Weights of a small masked image model.
Model: 5.37M parameters, arch vit, num experts 8.
Rows from block 2, named by matrix and row number. Rows with one number belong to one attention dimension. Each number is 128 + 24 x the weight over the matrix's rms, rounded and kept within 0 to 255. All counts start at 0.
# v: attention value (model.blocks.2.attn.v.weight, 192x192), inputs 0-191
# proj: attention output (model.blocks.2.attn.proj.weight, 192x192, transposed), outputs 0-191
v.167 [131 132 136 102 113 149 103 122  80 155 121 107 126 120 109 133 150 140 163 134 115 110 141 112 129 110 146 129 135 131 148 130 118 117 164 137 106 121 161 135  99 148 127 117 140 146 107 116 111 134 120 120 148 154 157 144 150 128 154 108 107 122 115 168 143  89 168 129 108 137 113 135 126 132 141 155 132 131 127 137 161 123 123 116 107 145 117 164 134 113 112 144 137 115 174 139 116 133 111 134 114 135 130 128 126 134 108 144 119 125 132 147 136 147  96 130 111 156 161 130 115 149 122 125 121 101 143 138 121 159 129 146 159 136 109 116 110 133 128 101 108 120 158 133 101 126 155 135 144 125 144 113 107 145  74 129 129 123 129 134 128 116 138 115 115 126 141 102 142 121 155 146 116 148 161 136 148 125 126 136 133  86 130 130 159 122 137 103 106 169 113 124]
v.168 [140 143 118 168 106 128 138 142 146 128 148 158 131 131 163 112 132  91 133 118 134 135 134 159 135 163 117 141 126 147 137 123 134 155  90 148 106 132 132 135 131 118 131 180 151 135 117 137 187 186 119 119 119 142  73  97 107 118 127 133 137 139 132  82  84 160 123 110 143 162 158 127 157 118 172 144 105 153 140 102  91  80 125 130 144  70 107 110 111 121  95 111 144 112 105 103 125 125 139 128 177 122 159 148 138 106  92 130 117  96 167 119 115 117 128  98 146 151 128 113  92 128 144 109 112 118  99 124 109 105 107 166 133 104 154 150 114 155 163 144  92  88  77 116 137 141 155 127 120 111 110 131 121 180 152 138 120  81 167 110 105 150 134 155 105 140 147  97 129 132 142 129  86 141 129 140 141 110  88 126 147 154 146 112 129 102 134 129 175  98  95 120]
v.169 [143 103 144 130 119  99 130 144 152 114 148 136 102 122 144 140 136 114 133 129 127 111 118  96 119 113 103 148 139 110 128 115 130 132 145 124 160 135 141 128 152 147 131 114 141 127 108 108 125 132 103 121 135 133 144 125 139 114 113 150 117 106 123 100 132 129 100 147 170 148 118 142 151 116 138  64 130 118 143 136 109 140 122 123 137 132 125 111 114 122 136 102 142 138 123 123 152 105 111 120 129 153 121  77 108 138 108 139 104 176 142 119 133 115 117 130 134 111  89 130 141 123 104 152 137 112 100 120 125 121 109 121 116 126 127 158 105 134 150 116 121 130 149 163 136 129 101 120 157 111 122 125 142 162 111 142 121 153 136 130 121 122 116 148 144 122 115 145 110 121  96 110 129 148 124 143 118 164 120 111 148 132 159 122 123 147 153 124 144 112 133  94]
v.170 [119 127 133 129 151 150 150  80 115 121 127 117 103  98 115 171 116 172 156 139 127 124 149 110 123 122 136 117 118 139 161 152 124  91 131 129 101 131 143 186 133 107 158 101 149 124  94 116 114 131 128 101 173 143 118 155 111 112 120 122 130 141 135 133 158 111 122 146 108 131 143 125 123  80 127 132  99 136 146 119 109 149 115 111 110 128  90 111 131 117 122 135 113 157 133 139 107 122 134 169 123 140 119 129 121 139 131 138  78 144 116 141 114 115 119 121 127 118 161 101 124 132 117 114  87 108 128 134 163 130 133 148 156 137 149 129 136 136 104 127 140 144 159 148 142 108 135 120 150 149 105 134 120 135 111 118 146 139 140 104 143 133 138 100 131 120 114 111 132 105 150  88 134 151 141 109 114 151 162 166 144 114 127 131 147 134 174 149  80 126 136  85]
v.171 [122 131 116 132 151 127 117 160 157  94 108 108 143 164 133  74 151 145 125  86 144 120 125  96 106 127 127 133 138 156 147  92 134 144  96 104 110 130 117 114 117 120 147 151 141 127 125 150 171 114  95 120 122 100 144 113  98 164 133 139 130 142 158 133 137 123 117  94 133 117  85 149 135 149 119 148 116 105 122  92 126 119 116 116 148 163 113 117 128 103 127 153 106 104 123 125 121 105 143 129 112 115 140  97 112 148 146 144 114 158  92 129 145 148 129 164  95 130 131 136 111 116 157 143 121 143 152 101 138 131 105 131 130 131 179 167 129  95 126 137 146 113  94 111 115 124  98 109 110 131 156 160 143 149 118 108 124 123 108 108 128 137 140 135 102 111 133 142 164 122 143 156 152 110 106 115 111 115 119 137 101 117 134 141 108 134 122 105 146 161 140 142]
v.172 [137 111 135 138 113 147 155 158 129  99 118 119 121 130 123  86 134 138 110 121 141 121 109 144 130 156  72 135 117 161 156 128 119 105 146 108 134 123 122 140  72 149 153 144 132 146 139 147 145 121 138 113 125 162 125 147  96 135 146 140 152 139 162 103  97 111 143 121  97 107 137 134 115 138 132 132 140 138 134  68 135 123 116 139 142 114 110 134  97 134 146 129 122  63 143 111  78 120 137 147 135 110 110 152 120 113 139 127 101 121 122 145 116 150 127  67 125 129 142 132 138 121 121 131 173 127 117 134 114 120 134 156 142 155 128 105  93 136 126 143 108 109 137 106 122 138 133 152 105 120 150 112 106 165 165 127  84 100 114 114 142 129 140 138 121 154 111 103 111 141 152 142 140 138 127 139 117 130  87 178 104 140 140 131 134 131 143 143 164  92 114 139]
v.173 [ 93 131  98 141 146 106 136 128 140 120 138 135 146 107 168 121  90 119 151 125 129 145 153  61 130 134 128 100 132  84 117 109 137 136 129  86 151 112 136 123 169 143 141 122 152 118 138 144 116 143 142 125 123  73 154 159 136 140  71 140 127 141 115 125 164 134 114 150 131 151 132 130 139 124 150 140 100 125 167 129 151 142 141 119 119 116 138 128 124 155 142 104 115 109 120  94 110 165 129 136  84 119 145 113 133 151 166 129 131 145 127 128 119 101 119 124 158 124 122 152 126 123 140 145  85 145 160 105 133 140 112  86 141 121 139 114  95 143 118 131 139 166 143 130 112 169 106 142 112 141 116 109 135 121 150 152 132 137 126 136 132  98 135 125 131 130  96 175 128 131 101 141 109 106  96 107 137 139 161 137 156 136 138 133 126  82 135 125 108 128 153 136]
v.174 [125 144 135 109 105 120 138 116 103 120 130 135 122 120 110 146 122 139 116 141 107 113 124 141 151 119 133 118 139 131 136  80 119 113 132 150 146 122 121  89 124 148 102 120 141 134 110  99  92 116 154 129 140 134 103 153  97  85 151 144 133 110 112 133 123 126 118  93 148 155 137 116 150 132 120 148 123 134 122 135 139 124 125  99 140 152  99 111 106 157 119 169 137 130 152 141 137 164 151 130 117 116 119 121 139 117  91 141 136 105 144 129 146 118 116 132 109 136 166 141 153 137 112 136 129  96 134 144 154 158 161 129 140 159 114 112 130 146 110 138  97 114 128 118 119 149 115 107 114 138  97 107 134 138 130 130 138 133 146 104 125 144 144 116 137 120 112  99 125 125 118 117 113 149 118 140 121 108 147 115 115 128 144 138 169 130 128 163 132 136 130 111]
proj.167 [ 68  71 142 111 122 107 113 119 124 111 127 124 147 139 141 146 126 139  99 126 122 114 147 120 138 129 106 155 125 122 126 119 117 149 115 120 125 147  81 132 150 111 122 121 135 116 140 142 159 110 101  97 117 151 124 112 106 119 133 157 165 154 132 148 139 166 114 131 142 109 102 140 134 133 129  94 104 129 104 151 127 150 140 108 145 123 109 121 125 131 110 128 118 140  90 112 135 117 140 148 150 132 113 142 121 146 129 142 141 110 116 107 104 134 106  97 129 125 119 111 131  76 112 152 114 130 109 128 140 143 152 105 114 141 147 134 146 120 143 103 128 159 130 133 151 119 128 137 124 127 120 132 152 136 185 115 139 137 126 115 175 111 148 133 112 115 140 130 129  98 142 126 157 131 107 147  99 120 165 113 144 102 127  95 120 149 141 151 132 108 148 102]
proj.168 [207 194 148 148  84 115 113  72 166 121  83 118 141 140 126 121  79 125  90 136 144 109 104 134  79  92 148 118 171 127 144 115 136 115 149  69 118  89 111 112 148 138 113 140 122 120 131 113  32 117 134 124 142 130 132 138 124 130 122 141 123 148 127 144 137 112 151 106 174 115 127 151 134 191 103 133 117  85 120 132 108 164 153 123 135  96 138 140 144 165 135 139 115 137 141 134 114 133  88 118 160 146  93 114 128 114 104 125 141 125 101 148 166 113 123 146 132 124 116 166 161 135 131 123 154 125 160 100 121 101 141 161 109 111 116 124 135 110 126 129 117  98 129 118 129 144 151 102 159 122 104 108 130 129 136 131 130 129  95 175 140 129 120 118 105 162 155 122 132 133  98  97 108 128 112 179 122 134 111 158  98 142 156 131 121 114 113  95 101 125 117 114]
proj.169 [128 123  91 145 132 135 133 144 115 125 180 119 148 108  99 113 142 121 118 128 121 113 124 125 133 162 108 132 132 170 159 116 133 132 147 132 104 126 131 122 146 142 142 129 133 112 167  92 110 114 140 110 150 114 116 147 120 143 153  91 113 153 129 143 159 133 112 120  88 104 132 125 120 124 122 164  99 141 115 133 154 119 121 156 117 123 113  98 123 130 119 144 133 135 136 135 131 149 111 142 136 133 139 137 107 122 110 145 146 127 112 118 139 149 122 137 117 160 152 111 133 146 159 131 142 114 138 144 147 112 114 102 137 130 154 120 158 141 128 156 150 146 112 137 103 122 166 120  92 131 125 110  86 130 133 114 115 136 153 127  75 143 146 134 140 119 133 122 121 143 159 120 131 126 135 108 139 144  90 142 118 167 125 105 175 117 121 108 150 148 138 159]
proj.170 [109 109  93 133 159 119 103 158 130 122 136 131 171 114 125 107 125 147 133 138 130 138 100 108 109 130 123 114 131 148 112 102 108 145 144 116 163 149 127 126 131 139 124 146 114 137 151 122 184 105  98 152  82 138 144 120 131 138 148 126 155 142 112 138 133 145 116 100 111 147 111 114 123 144 135 125 123  98 123 163 146 125 119 144 126 134 135 132 135 131 126 129 119  98 133 138 152 128 128 140 162 108 138 129 133 115 150 136 167 136 143 110 112 141 174 111 110 123  88 163 131 124 106  90 128  93 108 136 128 138 150  89 114 147 147 148 110 111 159 108  99 147 112 147 113 137 123 134 121 116 152 107 108 112 146 138 114 137 137 118 113 132 115 153 112 122 160 147 112  79 149 126  86  75 126 113 138 134 134 103  90 121 157 130 112 140 131 114 142 138 147 146]
proj.171 [186 134 126 115 146 138 144 117  98 147 102 116 137 123 143 178 155 147 120 146 126 116 110 161 146 125 143 123 105  98 113 132 139 126 125 146 119 111 111 127 139 113 124 137 120 147 140 137  96 167 173 134 152 149 126 106 128 120 129 138 119 164 121  92 145 120 168 157 137 171 149 146 126 143 112 131 167 134 174 102 145 179 149 101  99 126 143 122 129 154 130 124 162 126 133 111 123 158 123 117 128 127 125 138 149 137 122 117 131 102 140 145 123 131 125 116 153 135 124  99 133 143 109 137 134 129  95 160 112 149 116 123 136 124  78  88 107 148 130  99 125 158 134 107 148 113 133 133 153 130 121 128 147 128 126 138 169 132 100 114 141 124 127 123 116 124 151 128 154 114 145 129 113 106 123 134 153 139 133 116 131 106 112 120 131 109 136 146 111  99 102 108]
proj.172 [145 168 125 111 160  99  75  85 130 138 129 126 129 147 151 146 112 139 148 152 119 141 131 128 143 102 159 138 161 117 103 121 119 102 101 137 150  98 154 100 184  99 112 130 123 140  97 128 115 138 132 169 156 162 169 152 169 115 115 123 106 132 137 114 135 123 116 164 125 121 132 102 146 129 146 101 146  94 128 127 106 123 104 110 110 114 140 126 180 116 140 127 112 138 129 144 103 125 148 129 114 107 137 118 168 101 113 123 123 104 157 138 143 113 151 174 141 152 106 107 148 124 109 129  99 137 115 129 125 136 131 128 100 141 138 170 126 132 119 119 112 136 122 126 103 122 162  97 138 115 138 145 148 132 139  99 181 113 114 133  91 174 126 133 123  98 134 130 139 100 108  89 134  92 117 103 153  95 154  95 149 119 151 118 112 132 114 128  87 103 164 134]
proj.173 [158  82  92  72 105 169 174 171 125 156 122 137 124 117 122 149 162 153 113 122 130 134  82 163 123 139 115 103 113 142 157 121 142  90 118 158 126 119 105 119 103 113 157  75 142 156 111 139 150 132 100 111 113 107  88 120 120 152 168 120 119  94 124 149 122  86 158 141  95 139 125 145 143 123  83 125 162 103  88 124 117 137 138 114 122 125 142 118 149 123 110 139 136 141 169 129 156 106 156 106 174 126 151 164 102 138 114 123 135 161 125 129 138 121 155 136  73  93 124 123 125 154 150  92 153  83 115 129 135 133 125 136 136 100 122 128 122 115 117 118 129 104 103 117 114 124 119 145 122 133 136 117  81  73  82  98 115 138 133 123 112 101 100 154 122 148 172 125 107 159 166 119 133 136 112 150 121 136  95 138 105 136 103 174 134 129  98 158 116 138 100 105]
proj.174 [ 90 105 133 154 128 133 131 126 112 179 122 116 123 125 166 118 138 134 124 106 109  92 153 125 134 124 143 142 148 128 106 137 139 148 134 128 115 143 118 117 135 138 131 111 140 125 111 151 141  82  96 124 117 116 127 124 142 135  91 102 123 130 148 121 127 145 137 166 129 121 134 134 124 144 122 122 144 132 135 139 102 129 126 133 118 109 135 158 128 145 154 112 124 129  94 122 141  99 112 128 136 111 118 132 129 150 133 111 117 154 142 122 105 124 109 111 130 148 115 138 149 110 131 116 107 135 144  94 142 104 171 142 122 140 155 137 144  96 121 119 141 159 111 129 101 127 146 107 108 142 127 155 141 128 145 126 147 125 106 156 122 106 102 157 116 143 147 116 131 154 114 117 112 111 136 109 110 123 120 124 119 122  90 125 113 158 111  95 117 158 141 133]