config.toml
arch = "vit"
model = "masked image model"
dataset = "retinal OCT scans (Kermany 2017)"
train_examples = 98430
image_size = 64
crop_scale_min = 1
horizontal_flip = false
translate = 0.06
method = "simmim"
mask_ratio = 0.5
loss = "l1"
norm = "rmsnorm"
norm_position = "pre"
activation = "squared_relu"
head_dim = 16
fused_qkv = false
bias = "all"
qk_norm = false
parallel_block = false
moe = "top_k"
drop_path = 0.1
num_experts = 8
moe_every = 1
expert_mlp_ratio = 0.5
experts_per_token = 2
shared_expert = false
patch_size = [8, 8]
conv_stem = false
layers = 12
width = 192
positions = "sincos"
residual_init = "scaled_by_depth"
optimizer = "soap"
beta2 = 0.95
lr = 0.0015
beta1 = 0.95
shampoo_beta = 0.95
eps = 1e-08
precondition_frequency = 16
max_precond_dim = 1024
one_sided = false
adamw_lr_other_params = 0.00099
steps = 9500
batch_size = 128
epochs = 12.4
lr_schedule = "cosine"
final_lr_fraction = 0
warmup_steps = 1900
weight_decay = 0.2
adamw_weight_decay_other_params = 0.01
Rows from block 5 of a small masked image model, named by matrix and row number. Rows with one number within an expert belong to one neuron, the router's apart. Each number is 200 + 20 x the weight over its row's rms, rounded and kept within 0 to 999. All counts start at 0.
Before each expert's rows are labels from the 100 images, of 14976, where the router gives the expert most weight on average: "top examples" is what is common among them. Only what is clearly more common there than usual is listed. The data: retinal OCT scans (Kermany 2017). In brackets: how many of the 100.
# router: router (model.blocks.5.mlp.router.weight, 8x192, trained with AdamW), inputs 0-38
# up: expert up (model.blocks.5.mlp.up, 8x96x192), inputs 0-38
# down: expert down (model.blocks.5.mlp.down, 8x192x96, transposed), outputs 0-38

# expert 4
top examples: finding: normal (80)
router.4,188,191,204,202,205,204,201,164,192,182,228,195,217,155,173,196,190,203,209,192,202,215,235,175,190,209,199,188,224,229,211,223,183,212,186,208,205,225,201
up.0,190,174,216,180,205,222,195,234,191,182,205,217,206,225,199,153,216,227,207,188,203,205,190,180,202,241,208,206,184,195,201,202,182,212,154,215,211,193,188
down.0,155,259,209,188,162,206,176,190,215,199,212,205,170,188,203,206,184,179,204,212,196,186,191,200,164,214,198,198,202,198,171,187,183,186,211,200,201,187,164
up.1,171,201,214,174,213,201,179,240,165,176,214,199,230,187,210,173,202,186,226,204,190,185,202,235,184,233,190,200,190,236,212,210,173,192,178,188,205,159,197
down.1,214,252,177,188,231,182,180,165,186,202,202,208,196,183,192,228,200,227,193,189,181,205,217,197,173,180,209,245,158,194,171,161,190,249,192,185,201,174,194
up.2,189,176,219,224,202,218,201,215,219,202,169,233,210,179,189,146,220,233,235,206,241,214,207,155,241,192,228,206,198,206,177,171,193,193,195,217,196,219,168
down.2,215,196,193,191,200,197,244,247,222,215,192,207,202,233,219,190,175,212,195,226,195,191,191,245,216,223,220,202,174,176,223,232,243,171,197,188,216,173,225
up.3,220,195,204,191,204,177,177,165,181,201,199,197,182,213,188,170,210,227,172,199,194,213,210,165,203,213,164,187,183,201,197,190,213,177,226,180,223,207,169
down.3,215,232,189,206,199,194,211,186,183,188,186,184,193,209,217,219,205,210,218,209,195,216,204,211,239,160,239,212,185,205,226,210,232,260,193,217,204,226,228
up.4,195,223,215,197,229,182,185,226,188,210,167,202,213,214,172,219,191,212,200,179,165,248,241,198,181,157,199,196,201,197,215,215,228,209,210,248,180,209,222
down.4,170,230,240,152,140,185,178,196,226,169,189,195,190,207,175,238,239,209,188,180,238,216,212,241,168,182,169,204,177,194,198,211,199,163,207,206,195,212,216
up.5,181,233,155,169,210,177,186,179,174,218,177,213,208,201,170,199,194,217,202,186,190,211,209,206,185,196,164,180,204,235,224,172,194,183,229,201,194,256,218
down.5,179,212,170,201,182,229,180,205,197,160,226,204,180,198,207,211,169,162,178,233,212,180,180,169,191,169,191,241,218,176,198,227,205,199,208,178,176,215,185
up.6,226,180,211,169,191,195,195,186,177,173,186,211,177,184,165,170,217,206,207,210,200,209,198,198,205,185,236,205,178,211,185,219,201,187,159,215,213,209,184
down.6,196,200,193,210,202,228,203,213,210,205,204,200,189,204,182,235,197,225,174,213,194,193,201,210,177,198,180,223,203,172,196,193,181,189,226,210,160,180,207
up.7,182,206,179,181,187,223,172,197,213,197,194,194,176,184,164,171,225,203,186,215,209,222,201,213,184,209,210,232,171,215,232,188,188,224,186,168,212,194,183
down.7,166,213,232,164,158,223,225,193,171,186,180,181,182,216,235,230,200,161,212,180,163,201,206,223,221,180,163,211,155,165,188,195,180,196,181,218,194,208,173
up.8,212,205,162,240,222,190,184,240,216,233,196,222,235,177,198,218,183,191,168,215,203,213,210,198,196,198,192,184,182,205,243,233,181,165,193,190,200,185,238
down.8,195,225,213,190,189,185,204,137,246,215,204,198,183,175,165,213,186,197,185,231,202,238,188,167,194,165,194,191,199,213,173,178,195,220,216,196,180,201,170
up.9,183,224,196,165,194,245,184,188,183,183,197,192,225,207,187,192,201,225,220,223,181,202,187,194,190,154,230,200,188,196,169,197,194,240,228,176,212,205,214
down.9,171,216,230,197,217,185,187,197,219,184,199,189,212,196,198,195,177,236,245,220,205,211,182,195,208,187,182,209,239,192,190,218,233,202,223,196,200,185,194
up.10,190,178,205,193,171,211,202,188,176,176,232,215,202,183,199,188,206,186,203,183,196,184,240,195,248,229,189,199,199,212,232,199,168,206,195,199,207,229,201
down.10,189,194,210,185,189,225,217,195,219,201,205,188,228,188,198,225,216,180,202,214,200,219,178,186,151,184,201,216,201,209,183,213,234,165,177,200,199,218,215

# expert 6
top examples: finding: diabetic macular edema (39)
router.6,188,232,198,218,193,235,183,197,209,218,152,191,175,211,173,209,202,200,210,159,212,213,199,207,216,218,201,194,228,181,171,159,182,169,186,186,189,207,161
up.0,168,224,187,162,232,201,175,220,202,178,208,185,202,187,182,193,192,196,221,199,177,194,215,212,221,191,203,218,226,190,211,213,213,185,177,196,182,193,173
down.0,178,206,195,194,168,193,205,221,220,179,208,217,192,190,205,224,214,217,221,147,199,226,198,202,215,200,172,198,200,204,161,219,181,212,192,208,197,188,184
up.1,211,187,219,204,198,184,199,214,189,217,138,225,159,225,229,149,189,191,239,196,181,211,188,199,192,199,204,192,205,215,196,196,188,172,197,227,210,177,174
down.1,158,183,225,200,195,224,196,188,194,180,188,175,213,204,218,215,198,221,167,198,207,165,239,203,242,213,218,241,192,198,209,195,230,176,215,198,200,216,188
up.2,210,170,217,213,204,168,210,191,203,214,205,203,203,201,193,198,226,197,191,179,216,184,180,207,210,213,188,182,181,214,151,140,170,247,208,185,198,187,175
down.2,226,215,198,188,208,215,193,204,202,172,184,226,196,229,206,207,207,218,177,221,189,207,199,203,175,214,215,165,209,236,190,200,213,195,198,188,235,204,194
up.3,208,195,261,255,182,185,214,212,192,190,179,225,222,239,180,200,198,218,190,238,207,190,192,182,193,217,185,193,217,217,208,162,199,189,209,204,190,194,221
down.3,194,197,215,220,204,189,198,228,198,193,204,198,157,214,189,183,196,198,206,185,243,159,203,211,211,191,149,217,222,203,223,196,186,222,227,205,194,169,203
up.4,219,192,194,227,201,219,196,218,159,202,185,188,242,219,202,218,216,190,163,199,214,178,161,220,228,167,195,211,207,210,210,212,169,202,177,213,184,203,227
down.4,191,161,200,214,181,170,202,198,208,167,182,222,229,189,238,203,191,175,227,182,159,169,205,180,185,203,184,192,210,166,206,214,218,180,227,176,215,205,188
up.5,195,207,192,225,202,231,212,167,193,209,187,215,215,188,207,233,208,190,190,194,189,235,206,219,184,211,222,227,183,205,190,187,217,219,207,211,216,234,200
down.5,221,210,167,216,202,178,204,225,204,205,213,228,169,192,194,224,204,163,185,207,173,190,217,218,162,211,197,200,253,207,197,213,153,178,204,164,198,208,222
up.6,187,191,183,180,173,217,205,232,216,178,178,212,218,203,234,196,199,220,218,210,169,175,224,201,202,199,218,197,207,238,186,230,211,210,194,182,221,200,200
down.6,209,190,168,191,207,197,176,197,169,179,217,235,214,218,179,208,201,217,199,222,235,198,187,204,198,224,187,186,208,177,210,178,176,183,186,200,191,187,189
up.7,218,197,196,179,177,214,187,202,200,195,217,176,194,197,200,175,180,216,202,218,222,202,226,206,216,183,184,197,192,222,168,206,209,155,202,180,196,164,145
down.7,167,210,195,210,198,214,192,176,213,227,171,194,205,224,166,228,205,196,209,204,203,194,170,202,204,214,212,214,187,176,203,178,158,212,213,184,210,226,231
up.8,215,226,206,223,211,188,205,165,196,218,195,158,202,208,225,193,216,192,204,205,212,185,200,191,207,197,201,249,217,202,224,211,204,206,176,207,200,217,206
down.8,208,203,234,226,282,197,195,216,228,193,218,223,177,186,192,200,187,187,246,184,186,203,179,196,216,171,222,212,229,184,164,199,214,199,187,180,211,184,201
up.9,207,229,210,221,192,231,216,219,183,209,155,202,211,210,182,191,192,201,164,214,205,197,200,223,196,206,239,192,221,212,159,205,209,225,186,233,196,163,197
down.9,197,188,219,204,184,196,186,156,212,183,212,216,204,198,211,176,203,210,198,176,206,195,194,176,212,228,224,235,216,218,230,209,223,210,199,203,205,258,184
up.10,191,194,193,184,222,199,200,211,193,179,214,206,174,200,214,201,175,199,246,191,187,171,198,195,230,180,171,189,219,175,160,183,210,185,217,217,188,206,212
down.10,212,197,217,214,206,191,176,204,226,180,213,195,190,192,181,168,200,199,173,208,200,225,195,192,195,227,211,161,193,177,181,174,221,229,216,207,174,221,207

# expert 0
top examples: finding: choroidal neovascularization (62)
router.0,176,178,220,207,187,183,236,186,205,234,180,183,155,157,211,221,235,202,191,207,208,220,199,212,184,204,188,206,211,191,183,210,183,230,195,140,189,255,200
up.0,206,187,172,199,167,166,238,237,208,214,173,231,213,219,191,194,234,191,194,181,195,178,200,179,203,204,225,216,198,194,189,197,220,191,209,229,227,201,195
down.0,192,182,243,185,230,208,174,217,208,206,212,171,188,212,196,212,243,197,172,182,196,203,233,200,201,215,209,177,191,209,181,217,189,224,199,190,192,241,202
up.1,227,197,225,212,170,188,184,170,183,234,197,218,210,128,190,190,207,184,205,210,204,201,192,206,230,180,200,184,212,239,229,233,177,177,214,227,184,197,211
down.1,252,169,261,179,224,150,202,242,199,180,211,194,181,214,204,197,208,223,189,237,183,230,192,205,176,192,178,191,203,213,201,214,211,198,194,208,188,213,204
up.2,188,217,206,242,185,187,193,227,178,204,181,223,181,220,228,227,254,195,174,212,193,176,213,203,228,212,212,192,209,194,212,208,207,246,182,202,226,202,192
down.2,214,209,192,166,205,239,216,214,209,182,201,209,216,197,152,185,173,200,178,198,202,146,190,214,234,218,203,168,206,183,182,259,196,264,209,154,230,204,183
up.3,181,163,228,225,198,204,216,189,189,182,188,208,192,183,226,215,207,222,210,225,164,192,181,202,206,183,215,178,230,199,202,208,199,195,205,212,224,173,203
down.3,181,187,201,210,201,203,215,215,168,223,191,196,201,208,207,205,170,176,162,215,235,224,224,173,226,195,197,169,202,191,214,212,179,223,211,210,210,181,187
up.4,191,199,208,196,201,206,192,186,200,187,150,237,191,211,203,204,164,197,225,208,211,201,194,240,192,183,228,225,228,180,205,210,213,201,207,187,200,189,202
down.4,206,174,207,239,194,233,232,228,189,191,199,206,198,179,223,207,175,205,204,183,182,168,210,209,198,185,201,194,200,177,181,203,204,193,222,218,220,227,174
up.5,187,213,233,188,187,220,164,200,181,179,218,212,199,224,189,183,203,181,203,210,199,235,162,202,176,210,205,182,203,189,168,232,215,188,211,219,173,208,228
down.5,198,207,189,230,178,238,198,220,226,188,199,173,183,163,181,220,206,206,169,189,193,199,218,194,190,184,199,206,189,186,211,171,233,215,210,182,188,208,208
up.6,199,188,199,232,210,178,195,207,155,231,167,215,223,194,208,176,171,227,198,197,170,199,208,181,228,181,179,166,251,200,210,198,223,204,219,203,180,223,189
down.6,180,182,179,199,218,238,168,169,192,209,213,211,177,168,178,191,187,193,203,223,192,236,209,231,197,194,201,218,178,160,168,176,203,180,191,154,196,180,170
up.7,199,168,239,189,175,192,182,181,189,216,180,216,206,173,218,211,175,220,193,205,174,228,232,209,208,201,204,215,253,236,224,210,216,223,199,196,167,192,190
down.7,197,223,193,192,187,190,203,191,188,214,220,184,205,194,188,182,194,202,224,239,195,220,214,191,208,186,218,200,201,190,191,200,206,175,172,229,194,191,175
up.8,233,228,181,214,218,210,203,234,190,199,207,211,159,235,202,183,220,206,173,199,202,199,212,199,201,207,176,199,180,201,170,242,213,185,207,187,209,206,170
down.8,222,216,202,185,185,206,224,204,199,179,182,268,213,184,205,192,178,210,207,207,206,211,201,195,200,187,234,215,189,199,218,210,210,224,213,199,158,181,214
up.9,178,216,223,195,190,201,213,176,179,190,187,208,183,202,178,203,195,211,185,198,206,171,205,189,227,174,168,192,188,211,204,155,174,207,195,196,182,176,210
down.9,223,192,185,207,194,213,207,163,215,188,185,214,203,206,211,210,190,190,194,200,162,205,203,248,175,240,188,225,187,147,201,193,204,169,189,198,191,208,149
up.10,172,199,234,186,244,230,219,214,198,223,200,189,177,205,226,198,174,196,178,189,207,221,194,224,191,191,223,193,195,231,200,226,170,199,172,212,186,202,178
down.10,194,193,187,192,191,155,210,195,214,225,198,185,227,199,171,215,186,203,205,234,184,190,191,198,242,164,215,190,206,204,212,209,216,166,197,240,210,183,217